Weights of a small self-supervised image encoder: patch size [2, 2], batches of 512.
Rows from block 5, named by matrix and row number. Rows with one number belong to one neuron. Each number is 500 + 25 x the weight over its row's rms, rounded and kept within 0 to 999. All counts start at 0. Numbers have three digits each. After the name is the row's rms in percent of the matrix's.
# fc1: MLP up (model.blocks.5.mlp.fc1.weight, 768x128), inputs 43-85
# fc2: MLP down (model.blocks.5.mlp.fc2.weight, 128x768, transposed), outputs 43-85
fc1.306 183:505508482500501501476500507499491500545500499494512498482469500496499495498489476500513500430502486513500500465500500497498502518
fc2.306 311:500500500500482500489503490492513358501493506488503500506498504499499498497509500537481502511500499515500526500499487495500516500
fc1.307 165:504488495500500499551502497492493500587524496540504467495497493500499518445499464497514532487498500556498500539501486500503478493
fc2.307 371:506494505516500485502495499497501438538505506515500498531498507498494474498500497503499491517503503504471511498515500501499397520
fc1.309 085:500509486500501500475562500500532499501501498500489500499495499499501544500499537403494500520498500500498500502501499415500465398
fc2.309 175:507500536498501497538685445467527505533500487489505500500498502499504499502500493519500423499500500500500512540495499475492500501
fc1.311 172:440500500500500380516500501486489500572500479500500501499490506500500505485500464499502498491500499526500500494542500537500495500
fc2.311 277:459496492494473431500493520500500498423494522503503536503504507502500500482510484494504500496503500505459517500501499466474500511
fc1.314 169:454508373503502500503500491500503492467501499505500502459500520501500501505543507503534509500500497483501500499457495481563493500
fc2.314 131:508499483504492466506505516501500498496496497511497498403501502494483499640492499516500507523546506507500510499499535500503487487
fc1.315 202:500500482504511500505500544484484500530498470501500552486480499526506500490501439501498498500511476500504494505505468500492483512
fc2.315 170:499496478501499513503471499526500499499498458501527517499493549379448500551500522525499498516500506494466500500498564500492479510
fc1.327 271:500484574496520496506503356507510495496502509499552495499500500500500496496501500500583509501500502500522500500529500541499513500
fc2.327 163:498501503501499540515503500502500500516491501429502511500528483504496500500495515513403506476508488477508500548508485504537497500
fc1.332 144:444504514504500497502499496491500503506404500499523502501524500607494499501500442500498503504500511502500502485500499527501505488
fc2.332 141:500504494445499494511496497508499295461511497480568538500500502462500502532537497521502498500499502510499505456512499499498531475
fc1.335 016:500501504500499500546440500498500499500493497440500501499499520499500502500500505498500501500500500500500500500503500500501500501
fc2.335 097:500500501499500500499500500500500499500500500500500500500500500500500499502498500498500499500500504500500500499500501500500479501
fc1.336 227:498521501514498500538499500501500500476520487506511502467533502526478502487496501519500512500500504503499501503507495514500501500
fc2.336 148:500498500495495508501497522500452538525499499500494487482489494504504526498543475480487500488495451500515529524501480498467500569
fc1.339 097:500500496468496504500661500500500500500499500503499482504500500511500308486499500488500500500492510500439502500500501499500480498
fc2.339 149:495499500501499500595672487501490500494523500505504502500502503500501365481515497542495505498503500502501518501502500500498500496
fc1.342 097:521501500500500500497506499502500500502503503579500494568507511500489479529499498499503500500500522500493500518492542492501502553
fc2.342 102:501504499497500501500510498499498503466500497500494495500500504499482494500497508487398504519500537500506501498500500505504538499
fc1.348 011:500500500500500500500741499500500500500500500500500500500500500501500500501500500500500500500501500501500500500501500500500500500
fc2.348 010:500500500500500498500632500500499500500501500500500500500501500500500500499500500501502499500500500500500500496500500500500500500
fc1.350 154:499525530500510523505498497517499500488502511537345500555502500500500507500497500525505498503500487497500512501539533504495511498
fc2.350 146:498489502486501491500498497500500490489502495486450495582498500499491500504502550416526509519470516502497495522501501500448501501
fc1.354 244:500500501500494499589520500510497500501503496500501513506502550517497500499489502503500503502508588502500503500500499519493497483
fc2.354 190:500508512500491500507491495501499500500499488493512492500512500499494511499494493501501500500509458502526477508499496499615472449
fc1.369 213:502502515503500496505424499499500512503501511500468499508500504496319513529498498489501508496578497520500500397483500510497487500
fc2.369 161:472463500499501498500425500507500457504500501503463502499524501487507518539500505500489510500500488493531452545512509503521486500
fc1.371 282:500532500504500499525502499552500523480502467538499477495511519500502501500502500548492503526501549499507500541502523512504503537
fc2.371 133:510499500498507492504499499496507500521473530480500477469491498497507496498496504465511483522502502506500499502499498488500523522
fc1.372 133:425466504500500498500500506473501500558500500506504500500500499499493500491500547499501498500500500470389543501501479449500504500
fc2.372 157:500481504480504500529559469502512512422508502498526499513419498485531500515527507498500513495501490530499500452529501500501483500
fc1.374 191:500409506499496500500472499534500539518500500574500502507491485547501501501501499499488494500499501498500517500510497500430487498
fc2.374 115:493510517515475499501500479513499533556500499506498500528516454480482505500500492510544474412501517519493481500480491504577491490
fc1.375 258:500505464499479500505500534500496515493504498540501496450500512550500509501500561500468491540508519483514505500506503538472494537
fc2.375 149:495499506510502508489488522499502452477507500500500501486508504503502516500512594500503500500496507501507499485551478500576509500
fc1.381 202:500502491496513500484497499500501500500500512496520551506506503509504514484523500500531455505500521529488500507464501528508500494
fc2.381 168:503492496503500497499510500499521497505496465539494500458427500506500512500499506508492522506500497499543501494516484552530503490
fc1.384 007:500500500500500500500500500500500500500500500500500500500500500500500500500500500500500428500500500413500500700500500500499500500
fc2.384 009:500500501500501500500502500500500500500500500500500500500500499502500500500500503500502495498498500500500500500500504500497501500
fc1.385 228:498494551501501504550500501526513504499520502500510465498499500500526501503497498500486497500500507523502500463532504526500501513
fc2.385 183:503489505499500471489504487510500495491502486499502490478445472501501495509500464522500507408495500498591493496499513500500533501
fc1.395 014:500501501498501500498500507500500500499504495509501500496499484501500499498500500501500501502500500503500500501503500501548500451
fc2.395 009:494500500497501518500500503513496642499500500492501505535502502499500501497502499499498502503497489500500488505507502500501500492
fc1.397 164:500469497496501500491501499500501501476495501564456499533500533504503500510504499496518499520490535499499502497519500515418500524
fc2.397 150:500500503510500501502484448500499496484496502457500502524498498466428498504514500469464502500492496503492503508501503506493499450
fc1.398 272:497499490500500500500497500564477503512499502500538501500502500500547510503497488539480533484493492515518500487509515493501500499
fc2.398 185:501469494492495492482503535496482494491485524534500499464495503502489474496500522499501500508486515500467499509499503532497529487
fc1.401 176:497549520521498500498499527508500500495504495500503565502473508457501532506496539498549507500502631500500500509499482504517535502
fc2.401 204:521495511500485552500499501509492532509502500504498490500528500543520516501519465506500509528500396500497499501481471500481501500
fc1.402 077:500503500494503495474527499500445500448450492500463490499499500500500501519499502535438510501501500502468500501531500501504382500
fc2.402 149:499519494483541500622494498503441521507501500506502517524495502497492490499498504496499500500502489488499495500502500488494488502
fc1.405 141:498532490462497501510446492491501469474512520475466500505479501499497497494500492505494500500476496491489496492499508491462496497
fc2.405 677:501499498498501501500502499497496505501500500499500499506504504500500501497500495501501497502504493501497502506501501507486491500
fc1.408 159:500531575501504500500477577522497502412437500499503500492499484496499507496500593502501501499500493466499500461500500453503546597
fc2.408 219:500501515500528495523506485501491594476504498500519500500487482492507499509491499493505501486513509449500496485508497506494495524
fc1.416 184:461499498512495497589500517499500495514499501500500508499500506500489508495501500500500501501490500495489496501500500500500479502
fc2.416 253:498500512514452499514500479500563506516506500509501503498550500500493500490541497517507452484548494458479512518497459501459478509
fc1.417 130:499526502501588501499502500500502500501491497500533500500498500509500539530500499489495507515499490516500500477505499552497502501
fc2.417 240:500500496479515478480500490514456466500500497500500501500498499500521523501498501500501502501499505497498490499514499503495497504
fc1.421 146:505523500500500498515500507500499500500504499500500479500485527503505499503499497584505604468510538499501500473506500516500498501
fc2.421 193:496501500499561510444485506520533562509506498500504500496499519488506494500492494528514535564500501486421507542491493491474491466
fc1.422 036:500500500493500500500488508501500502504500502497508494499500500500496493499500499505504502502488501499499500500500498500500500505
fc2.422 051:502501497499500498502490486499482502499499499501504504506501500508503501497499497503503496487511501495499510517500501501501500499
fc1.424 186:498499500476506503500502500469489503513500500499657502479500503499498496474499500499497502499486501462500478494500500498504566500
fc2.424 268:499497514500508445502516509503500505500500500494491554506501514500499500506521499512500536602515510502502536499502500500495519552
fc1.431 218:502492500509518500494491502508500517515530506500499464509499506543500492501512501500390513570501500511501502501500500489500440490
fc2.431 175:501500501492500521500513507500509477590440502552502527505501495486483496511479495499538502494505500480501472518565461500481494491
fc1.432 105:488502503504502500665501503496500501508472499486512472495454500498500501500499483496494535506500476520503497502508500500498548500
fc2.432 110:479497500470503501501488495528489489500497500497530509439499498500493505512499498493500547446498544518540501454500508515491529501
fc1.436 017:500500500499500533500684505500500500500500513500500500500469500501500500499500500500496500500500501500500309500504500500500501500
fc2.436 014:501494488502499502500499496502467499583513501487502501496489500498510556500499500488500499500502511496499498498499500500499498499
fc1.437 100:494490504500510500503507413500488500487502504501497498528490500731500461495492503503498502501504504491515503480502501486500473499
fc2.437 164:500479500501499536503520501501499501503477503494495483485507498245500492507499496504496504483499492492499511499505497497485525492
fc1.438 197:500486519500528500507486481500499504529494499500500503500487513510519495512502497478500500500500500517522528497501494508573500499
fc2.438 138:501494500500525497500495505526492485476488498521477496478554503482506497502501487514497511480520460492448511522481456518474546480
fc1.441 288:500534494503503500500555534514500497500503493500514500499499523493509500513504502505515504497500492505488502500500500500551530500
fc2.441 269:501499523510497524505478493489507528501502480517493472506485506498479462500481493485496491447497483503465495492500475500524438499
fc1.449 099:500502500439501459500500500500497499500479510366482527500500501499500495488500510598496491458500500502503542503498500500479500496
fc2.449 187:501500499510500427507498501500496557397504504501500502501498487498498500500501500499501503513546501499500514501489484481495473478
fc1.450 267:500542451500584500428491529500503500500500494500450500500486542496510502486497500523501501500500507503529500499500498500500500479
fc2.450 192:514500494467537500497500492499501492500496482500486525500499514524498493502498499501505501511500509504503484500513507500573507499
fc1.458 208:503516458495516498512479520499499498500498506493507523497497510510511500508550500529486498514499496526500500478457494487503500502
fc2.458 194:501502507505555499529529501503500492499499500500486500514500543499497502499559502447531496557495503536478510518504506500478497506
fc1.459 197:499503496500509491500500501518501495500513448521501551547500516514510502474500500496504498502507502491500496500500500508539514509
fc2.459 155:501499470512485467516498500498434500500499496500462481638515500488505498501490474483500545501501500564498500496500498561501504558
fc1.460 295:500500506497503507507508490501500487511504503499500500492482504517705502500611525508532523500500507523503501528503506489507500504
fc2.460 131:499502501499501495509500511497466479491506498517502497524500486499501500496502512500500450503492510506501495516505504496687480461
fc1.467 189:500553500500498496500500487495500506498500499534445490465517482555477500500500517506533500515497523495501501498500500502404497524
fc2.467 158:511437504496498485512486502501486502503512504498480500544470499504526513503500509507502556492515522464487503504499500500580430403
fc1.471 212:500489506496527500505527527530500501499505507500551496461512599500478500498498498501502520504500503526500504525499622497596501523
fc2.471 225:498505499480500498494465450509505501485534453500498502500576500481498497508515499499554498501501499505500489451499500507379471593
fc1.480 120:501506514500531500517490504500500543574527499499500508500500535504500506506500487500681500500546496500500500455501517500500500498
fc2.480 124:500500529496499501499500473497576452507500510504500528494500500500499499507504411496500422498493498504500452507494497495487499504
fc1.484 140:500523504496477498500492501563499500501496499526494500455501491501411524513495500504501453497500499500462498500500500500488496498
fc2.484 195:490487499498500490501499514500506500500498462405500515502445493499502500498497495500476500497500509488500539517500500496503490500
fc1.490 239:478497504496503467500502500567491549500499538478484577498499501524512483500500496498513502506517523500500451500500473439425458517
fc2.490 247:503515503481500506500505496499504447527491499506500500500498504508503503505500482496479478500500504517500504520501515496600498501
fc1.498 227:484496547499493492514500516500498502501539499500504462496483503498480523582522496498563546491505560514490499598531503502481500512
fc2.498 168:513500500472499501500500537496483496534489500501495503494497525543498502499487555500490500506502432499506498481517497500640453491
fc1.502 115:500530492501498500494495629509508499501501517466499455499504487499502525574500530470499499490506528535495527494503520500502497495
fc2.502 138:500500524492403500499499488473507551497501500433504497505502493500546500473535500556503486518511456463495510501500502499428461499
fc1.504 161:493430497502500509500490538508501556504463481508453562501508502546498499499498500487511499542492500483513501500517475484505486500
fc2.504 178:498512505499500505508501505498497420500489494475504459499497502501500500499499464473501499493500500493503501512487518483493498498
fc1.505 216:506526507500526499521501553548514500498499500491498500500488503498502544545500499504516458490484500512508491513535512502501546483
fc2.505 203:465504500500505498491500501500496525529498501499474500505506497494500500497508521500515496552499501384467555493510517465499472501
fc1.510 015:500500500497500499500400500500500500512500500500500500500497501500498501498501499501500500499500501500500500505502498500500500501
fc2.510 011:507500505496500520499489499494500498500507497436500500500497500506500500447502500499500495499501500500474500500503500449502496497
fc1.513 180:505470506500500505500484498486499500509486500504500504502500501528504494495490506464543496500500458472510500468499487517539493491
fc2.513 183:491496492502500506502489500467501491527508471496476510500521496499486499511491549476494528529509496491478500500500470490360520501
fc1.514 189:502513500493500506508500453500501500500501496500501546617506505500489499496503440500500501501505512565489500466483459486499500503
fc2.514 232:497572502506498489500500513500500572499508484495503500501522504504500506506524507502502508523500498520505494528458500499500540584
fc1.516 174:500590468496501501500522503513500512490503521500534504499501518597514498500500446532496500548501528586511502541498500520510499512
fc2.516 181:495486501517509501468466473500502433463498504509498487482434496496503502504520473500507500427504476495506507498465509490489492501
fc1.524 116:522499499502503482495491509490470500500511487471500496501500500502499527470502459478525501475491500451500491498495425504463539415
fc2.524 162:489497498436533453500483509507524600499502497513502500531500530500510500500518566451480501497500462493495510497534520501478500500
fc1.526 154:495539529500500488504533541500486509542500496500498492485498499494500504499501518538508501422492431499506499503500500468496499526
fc2.526 333:500499498498495523477589497500503519500500505500470507499501498551500500500502453468499500505498500511613474500500486497504530503
fc1.528 112:501499500496499500501499500543501500511500508460505521458500494500500490495495500510501504500500527531577498603500501499500502500
fc2.528 148:497501507516510537469494492502496597498477502497582505500437501518497502482500496506495489495498493506596504502501532493502498531
fc1.529 136:497500500470503500501498511500501500510499494467556602499499505503499501500497495489475500500500511502565506500506499500500499500
fc2.529 174:500500500501503529500475500499503498437524500499503527513500502497506548502505525501499470521500477518500525520500552502470509504
fc1.535 137:500515496497494499466499500503497500502525534430485473485485498420500514500500499509493497521499500505500452500546497480485515516
fc2.535 169:466500508506496499500491499500514586509501485548489505499460495537521500500501565582516535501524551502499549498513500488508504530
fc1.537 140:499498492541500511500500500500500500500478500500500484484505517517490517500501507458525507520497511531489500521500566494505520500
fc2.537 162:501496496500499500517500502503474483412500501500501501498464507500497499501464473500475495500504609570506501500499499466530520468
fc1.538 161:500558374500503500509497501496499495502515491500545500523540500498501499500500499500501501501545511496504500497505500506500516501
fc2.538 203:500502486493500500510528500496512496489549507500497501501494500520509500497461499475504493500490500496531474485508497514499505500
fc1.539 560:500433500520500499521505500504500500500500500500498496494515500500500501500500493500499500498497500500476500498507500500500511500
fc2.539 258:500505503548500499543502500500509509498500500499499507460501501484489499500507500500504500501500497500496495495476478499499592494
fc1.544 060:520493474494501485508501503495503502499523553509496500504502483523496549499485506504502482500496496477501501494479496498497491497
fc2.544 307:503498496514496493511497490502498497511498503501497500500505504504508510494504493506500502497488499489500494500494499499514534501
fc1.548 070:501493496492504481491508518486500500482500508494496500501449496501501604514502504499491487500502497486491494486510491500501488492
fc2.548 124:500502504504488467502493518502499491503495502500499495496520499503509588500499500500510500499499500500501499504497499500500475500
fc1.549 091:489442495501474500489432499497500499521500485506499503526487499499502500491500500497525500500494513500503500568500499500500495501
fc2.549 113:494501541501504507564495476500523501500488488501476474497499498525441505500499500501498492473500494497501501461502502469499462504
fc1.550 078:499499503500500500499226499499498499500499498496499482500499500499495508500504497500503500496502500501500499495502500500500500502
fc2.550 109:499499492490501500501229504499502499515499483513498502494496490500501496496500497492500502499500498509480506521506498498497500497
fc1.551 117:503519500521500534501516506541501500500498468498500491489500552514500513564500505579521500500510495500487442444499534542500505513
fc2.551 159:500500512466488500520500509500498517507500501490526500503495502500509500502503473491500518464500570408500500524539476500492529500
fc1.554 152:502500532500483496499504502542515498418496500470496500499503500484500496500501559494489506495499495492500496495505498460516516544
fc2.554 134:499502499503500532500515496495438485465545489498496499501512508458501486508502533526494517533482490487517567497487496481499501500
fc1.557 281:505512507500531501518500497500500506503500500500549500501500497501500500617537499503500479500500501500502501501506500500499510502
fc2.557 098:501501496468512500499501500517512446534456503500520471503460500500508504500498495501500500485442505503515498507521462506500498498
fc1.558 210:500564508521500498504491491584498529500497493544511444451506500499456501495501500511568500524499501483521531502500498530504497500
fc2.558 161:483505504500499501500508574477500499493522500498500501500489517497545500437488549492451496536500506501491501499500508476502427492
fc1.559 008:500500500500500500500783500500500500500500500500500500500500500500500500500500500500500500500500500500500500500500500500500500500
fc2.559 007:500500500500500500500783500500500500500500500500500500500500500500500500500500500500500500500500500500500500500500500500500500500
fc1.572 211:505502501480521500500526499500500498500508503500499510523535501491500521489544499500495659501499502508499528493500501502500502500
fc2.572 131:501508501450461502500484500501489503501500507503507500490508499499496500502415518521500480495502507544538464499499487523485538520
fc1.576 007:500500500500500500500783500500500500500500500500500500500500500500500500500500500500500500500500500500500500500500500500500500500
fc2.576 008:501500500500500500500783500500499500500500500500500500500500500500500500500500500500500500500500500500500500500500500500500500500
fc1.579 022:500500500500500500500783500500500500500500500500500502500500500502500500500500500501500500500500500500500500500500500500500500500
fc2.579 027:500500500500500500500783500500500500500500500497503500500500501500500500500500500500500500500500500500500500500500500500501500500
fc1.585 273:478509503500488477508544503500516541592472503497494503495499502500510492488505500493499500500500368507500545514495493443473488500
fc2.585 238:495500499502511500498506478501499492468500502496498490490501499507507508503492501479489500512497521503492500472500524500567508501
fc1.588 153:496501500500500505501500502495500500546501542458501500553500500500493490500500501470500500500499425500502499502496470500658518496
fc2.588 138:523502512531487478512500504448499498507497517497497501508500468503455496502503532500400481500499515504517491496495501505451522446
fc1.590 107:503510435500497499500479508492501500527501468500556459499477483540502500499499567500515494499499485500512500423501498402493500500
fc2.590 157:497500503484500499500499489498502668498475500500502499500502494499492500500501544499499500501502506488464496534500455473487499509
fc1.592 126:472518450499500499496499494496501497493499501485499476501493518487494500499497470530500497501501478500500500503503500495499505644
fc2.592 150:503497500500509491555537501514480540484500501500492502500499503515500510452481543500501494501580532509498528500501497479496491542
fc1.594 081:499512500501500506501492526498500500506500498507497352500493500500500500536500507582499499501500498497500500499499549502500499499
fc2.594 081:491501498470502502502500498522490707553500494499500501544500499507520499494500498500525501502515510504499487503511503483417500506
fc1.596 206:489502463498500500632443507500523497496501450497500508500529518492562519500499500487500501498500437504500530462499503503511515500
fc2.596 164:503508467498467514504382500507511501502527484482500500496500510501500492498482477489463504502485522500471505498506506504529517500
fc1.597 203:500550451500505500500529463507499503475495512502492478511531500523534494448501500478500484538500544503500504482524500496566505503
fc2.597 182:508493500501466489498515427503498498527500498501543543461487423486494500500501500511506503508499510500502500497496499557499502506
fc1.598 045:500500499500482500500499500500500500500500500507500503500496561500505501500496500499500499499498544500500500501494500500500500470
fc2.598 068:499499482501506501497503497500497502424497500500451492496501500503500500502496497502500495499499481500500502500508501500499499500
fc1.601 127:497509502477504500500479510478497502500471495501500501501500500521482498536501501505500498505500435478485500476499519487502502499
fc2.601 128:500503499500502525506503485507508482486504500468487612505501501501496498505504514497501509503505557497452504500548499505502506483
fc1.604 137:487476502499485501487498507629500492499473500491496500501497493533498500524502499496501500557500510502492483493489498499616482498
fc2.604 178:481559500500501489498493503472488503501507500500504506524479486503500500492500470506502499510501498497491500500500451496384496515
fc1.611 090:493500509504502560501501519524500500500490509501500508499500472499499631500500540548501499500501496516502500498506499502499499498
fc2.611 131:501505501499526489478500487497500626600500494489509479550501496506518558496483493497541480494500499501496399511448493500446500491
fc1.614 200:498477535500502500499500501502500500500529508557483545500499475579512501507510501507498499510502499503495489499552502570509500536
fc2.614 184:513504501514504486497522502499500501520490500510395491507496482491499504511500507500473459528516508499496499500505508509502422528
fc1.615 206:498512516500500501485500499500500498435495500491500476498500500520438504499498511532501452500475501501504500511512500499501500530
fc2.615 103:513500503520513499497500523503499498524500498508542513500524501490498522502501551545533498498500551466456497472499527506444511471
fc1.617 065:500500501500500501504773500500514499502500499503500501500503498503500498500500500500500501500499500500488500500500500499500507499
fc2.617 116:503501504500496500500710500500500502499505500497501500500500502500504508502500498499500500500500511504518501500500500500504503499
fc1.619 067:498500498494496501500498488500500499506492496500507500500503530503495357499500502501500571500500498499500499497506504508500501507
fc2.619 186:499502500500505505500501503500500510497500499502502500500500500497500459490500500499487504501501497500500502492500502495489499494
fc1.620 150:481523484500513500475500499507511500501499539500502499515500500598513506502502497477497500524481501517447555513513505497499508470
fc2.620 193:498507506500499502500552525500501644495530484500522503517489500464539506494543501516506498496500494499568506512550472515467517602
fc1.627 170:500499502500528500508483501500500520518500485501499502467507500588508499502507492500481501553501505542488498503530532499501501542
fc2.627 230:499500479481500488463490501495500496500482500524504502532519498495519505491528500525429519500503500500498520500498545500501415500
fc1.630 017:500497499500500500504500503491500500501499500500500500500500500500499499500500500500500500498499501500503500437500500492500501501
fc2.630 025:500497499506499503500498501500501500503501503500500500500499500501489500500502500485499500502488499500500498498501500499503493518
fc1.632 161:503500585500508500500499527504500495502500500503500536492513502500498497551495500505555516442503569497500501503520503500500456499
fc2.632 106:513503518499504476500451498502528551548509503530502502501485502500495484473490549574584514501500495502491500477492495504438498547
fc1.635 033:500499500500500499500282500498500501500500501500500493500500500500500502500500501500500500500502500501500500500501497500501500500
fc2.635 038:498498487490500499501273500501498498495501500500502500500505500501503500487505494502500501500511499493493499507501500498497499501
fc1.636 027:500501500500500496480500499500500501500500500500500500500498501554501563501500499497500501500501499501532503499506500502500500537
fc2.636 041:502500511498499500500501503496500503500486504500500500501501519499498499500495500500496529543514500500500530498500497500500515500
fc1.639 103:504501496500497449577498500497500500578545499525500499510509477500498511497501500504500539498500491501500361500500494500499476474
fc2.639 262:568490505500501603501490495498503524477567503493501498501517490508511495501500500502526498449500490501515500491500486504501473501
fc1.641 041:499495515500500500500475499501500500500501500500501499500518501500507499500500500500500501500501500500500499512533500500499506498
fc2.641 059:501500500450500501501501504498534506512501497496500500501515507504489502500500500479509435497500499500502497500480505500505500500
fc1.643 110:531500501519555501502500500506500500500498500502493501501493502500429505500484455525600497465498459511497500498490500501500479519
fc2.643 118:496497488493497514507499502499501517498506500494454508502503500518500484490494503485501485514501553409367519492501497500506494515
fc1.644 030:497500499500371503509499580661499497499539500500502501501411501501500500500499501500501500496502475485502395500500500500500500517
fc2.644 080:500505608502463500516500500499492499500499499523509497501495501500500500500500511500499504500500492500500500500500502500481501497
fc1.646 203:493597514519499500500483548501532500502500501496581465500502500500509525569495497499552497496501496486501500490503503509497500500
fc2.646 189:503506469495442495500520500489491515501501502478520517544489502496499515478498550500499483456519499529500498508612499529471476482
fc1.647 148:500520495562500487500499478501500437496500500507492502497501536488490501500500473442504513500500535517500500502515497510553497485
fc2.647 190:495499538553503513500500499500583572530503499492554497506499491576463492499499500500499482495513499498491500527469500498502492527
fc1.652 185:484517499500500476500461487500500500511501526500501554579500519514503527499503507502536500500500493500493502497500501501450500500
fc2.652 168:521520502497499500491501522502499582499558540501468500492502524534496499498450507500612426536501498498500517498492499476479501511
fc1.658 023:500500500500500498499500500500502501500501500500500500500500488500500514500499500500503500500503506499500500504500500500500500500
fc2.658 058:500500500496501500500500502500500497500502494499500499492499497490499502497500501497500500509499499505499500500500500499511506493
fc1.661 123:500500408493515456442490480500500504501476510500500485500493494492498499500500499500510500500500515495500500500501500496500500498
fc2.661 155:501484499502532551555510441465504545449499500501501483496450503504499488500500501499500523534511499500483499498397495490500500500
fc1.662 161:499494497491494500526490497500492530499524548501500463500500526495503501501500496496501500500477409500501500473503438465548501496
fc2.662 176:500500503500498500497494500490504469501491501498501506496508525522498498509499500547504509502502513500475504505488502550500557544
fc1.665 211:485509489523500510500413475500500485504492500476617432500470500491501501536496449499500496499501492502500500500508500475502500497
fc2.665 169:503500535480542486560496500501511500501499399487501500504499501500499500499495495556504490507500488504493500508516498473470500498
fc1.666 133:500502500500491539500500537499537500491499506500513498501566505491489387500500524500459502518493501500510502527500501502563500506
fc2.666 189:500503500500501500472474485500499440498501503512495500499500502516499434497504512512500500474508498500510500492501495497488499500
fc1.670 150:490500501500518536500500499509498517499479507500500498457521500522487500506503497479497523510500541502472485490517524503500518543
fc2.670 287:500524491496500500500499497503491465497500511499500509504510500460500500506504502498497501502499465500511507466518546499443517553
fc1.674 189:500510464499495499496500465500504500500492500496481501521500489495501500504500500498520500498507491492505500494498500552500452501
fc2.674 189:493500503506495504500500500501507520501501500483503499470500472508500497499459500496558504503519500496499501496485492500499507501
fc1.675 192:501476515487519500384574500495503500515493504493500500500433494498486469498503486499487515499501546507506472527500500478495500498
fc2.675 210:505501520501517479544566542500500523536503495496492496501509497507500496490500500493500491500554526503499497489487505500488623499
fc1.680 179:502500492500500498551500437496500489502581509498476470501503505500583500458500386489500503500477488495491495588500500511507500497
fc2.680 262:499499502504502499499501499500498507536500528499505504500520505495486501500672479527496503485531516495499548516498500513499576500
fc1.689 093:501512501500500499501510500503500531484499513494507448499499498557386489473499503469498498510500572535476500493502500502505499330
fc2.689 162:501491517500511535499499527489502485495503500500501498490485494447546501493565500502518501500500396499499485491500511500471501343
fc1.692 095:510489541509500499516500620501515499494503500500493518499503513461496500495504454481502500501501499501499501500503500437496514497
fc2.692 090:505504500450494468499499558500500382492500500499478495482495557500505592500510500500462495485486498505531529500493505491509500499
fc1.693 081:500500508507553500645500501497502579501501502496631464500506500534500495500502499500498501545502500518501498499507496523500503486
fc2.693 095:497500499499500492498500499511498331489502502520523503534500500500499501487525502497501500445504501498500500495498504539501501519
fc1.700 123:523501500512500490503506498514492500515553489500579501500483449490497499520494500502566479492501504500561501499498510488565544493
fc2.700 173:448508499506491500499485497490505630471500502525501501500515477501503495506501527495497503513500500501500498501498501500435613516
fc1.705 214:500579500501500500503473497499508473490500568501459502478505498514500500500519491502524499501492465507500500499496431500500485491
fc2.705 169:491531495504504494500446473505500500524497521499498499423533499499474504500421506518522387503496525482454499496500500438469517531
fc1.712 011:483500500500509500555526500465500500499507611496501500499435505501500560499498567525499500500499511610500500500501500500500500500
fc2.712 015:500511500498500502501497499488500503510501539504539509507520500502525505493503538500529500498490511436500500500354501501502500499
fc1.717 056:500500500500500500492501500500511500499500500473500500615500500500501523624500500460500500515500500500500500500500500500501500500
fc2.717 064:501501500500500500500665501500500497507500500500501500501500500500502501500500480500423500500500500500500501499500499501500498578
fc1.719 236:500501531498511498499470388505500500496488500495501500530499505513498499502503500503580496506499476492498500501505500537500500504
fc2.719 105:512491538502490500490498509489510392500496423448500496542500510488531501500498496495500565500496433501496497504495503520449524489
fc1.720 186:500484507499516497520501515497500523530498504499501502460491548597500494500501500542500500500500629490483530542499501506500500537
fc2.720 179:500547480488500501529513512500501501499500500462499488558482500520502505494491500507419494501502500511530503503476500449505484497
fc1.722 006:500500500500500500565420500500500500500501500500500500500500500500500500500500500500500500500500500500500500500500500500500500500
fc2.722 009:500500501500500500500500500500501500505502499500500500501500500501500384500500501500504499500500500500501499500500500503500500500
fc1.726 267:479497504485466493557525518501499510506489500500504505500545480492485471472502516472531502504461501500507533595510503453524490505
fc2.726 302:503491502499494501503503495498502500485503473495472503485496504529496499500496509481493503495504500503541498501507496463544484512
fc1.728 116:460546504499499500500500500501500500517499491492501344501455499500500497500500500501500500500501501500500501500500500500500501500
fc2.728 104:504506503496494528501530501501506542499495501495542505500518506500502494500501500501500506499499512498499514518500470497497503505
fc1.732 242:500503508505497500500498556514509542525519500511495500495500500500519516477500507500536487547501482516500516496500493528472500509
fc2.732 189:505500480522500476484500506499490503492474498500449497500509491509481500495497518504474455500484501523502501501398504500501524536
fc1.737 142:499501501500494500522504483498499512500498507508580518520503471499501501507511507497503507499473502509504502500505500564519500500
fc2.737 153:516500498500500500500496506507493463490496502500505500502504487504496500502479540502493492506500500496501498494492500542504497501
fc1.741 131:492500500497500501537500511500501500479503502505499500501500505621467500524500496514518481521520525501518500453500502579496501505
fc2.741 146:498500504496488479497475480501504396497492504500500500574530500378500532508506484508500497459504516499515515500505527518499499483
fc1.743 192:498551499500507500500501499501500494519508501459562510500497467489500506446515507507493500465500408500522500500499434484508515526
fc2.743 191:506483497503498508499500500498494515495500495468498480542497500479519504507501438505481507500498503498497478515497500487487498427
fc1.748 152:452500479533498500499452504554476465500499500500505492519499509527488499499500446516500502482456461563433527503502479532500581596
fc2.748 400:499488500480500498490499471504505431499499500468536550461508499502501501500543500500502463503502497499524480538506518501501537495
fc1.749 029:508501499499500500514502500500500500493567500500493500501500473499500488500500500498504674499500502500500500500519499500500500499
fc2.749 066:500501499499500500502500501504500500500500493505500498502500502500500500500490500500499500499499501500505509500500500490501503489
fc1.753 187:498500534507501509481484500507500500500552544500514493501500500485478500498500501500525497521499376508474500496505486520515499481
fc2.753 156:496493547498500492502464501476500554500501500500500493514404503497503500439503505496500501499501517500500500482478499497552485511
fc1.754 254:499498482500500501467500501501496517517500515503499500498500574481479500498504517501529500502503490500477519451501500491465496498
fc2.754 228:506478489500507497497498497504490411501488489500482497537477500501502502503501460474504490501500502501509496499518500496562500500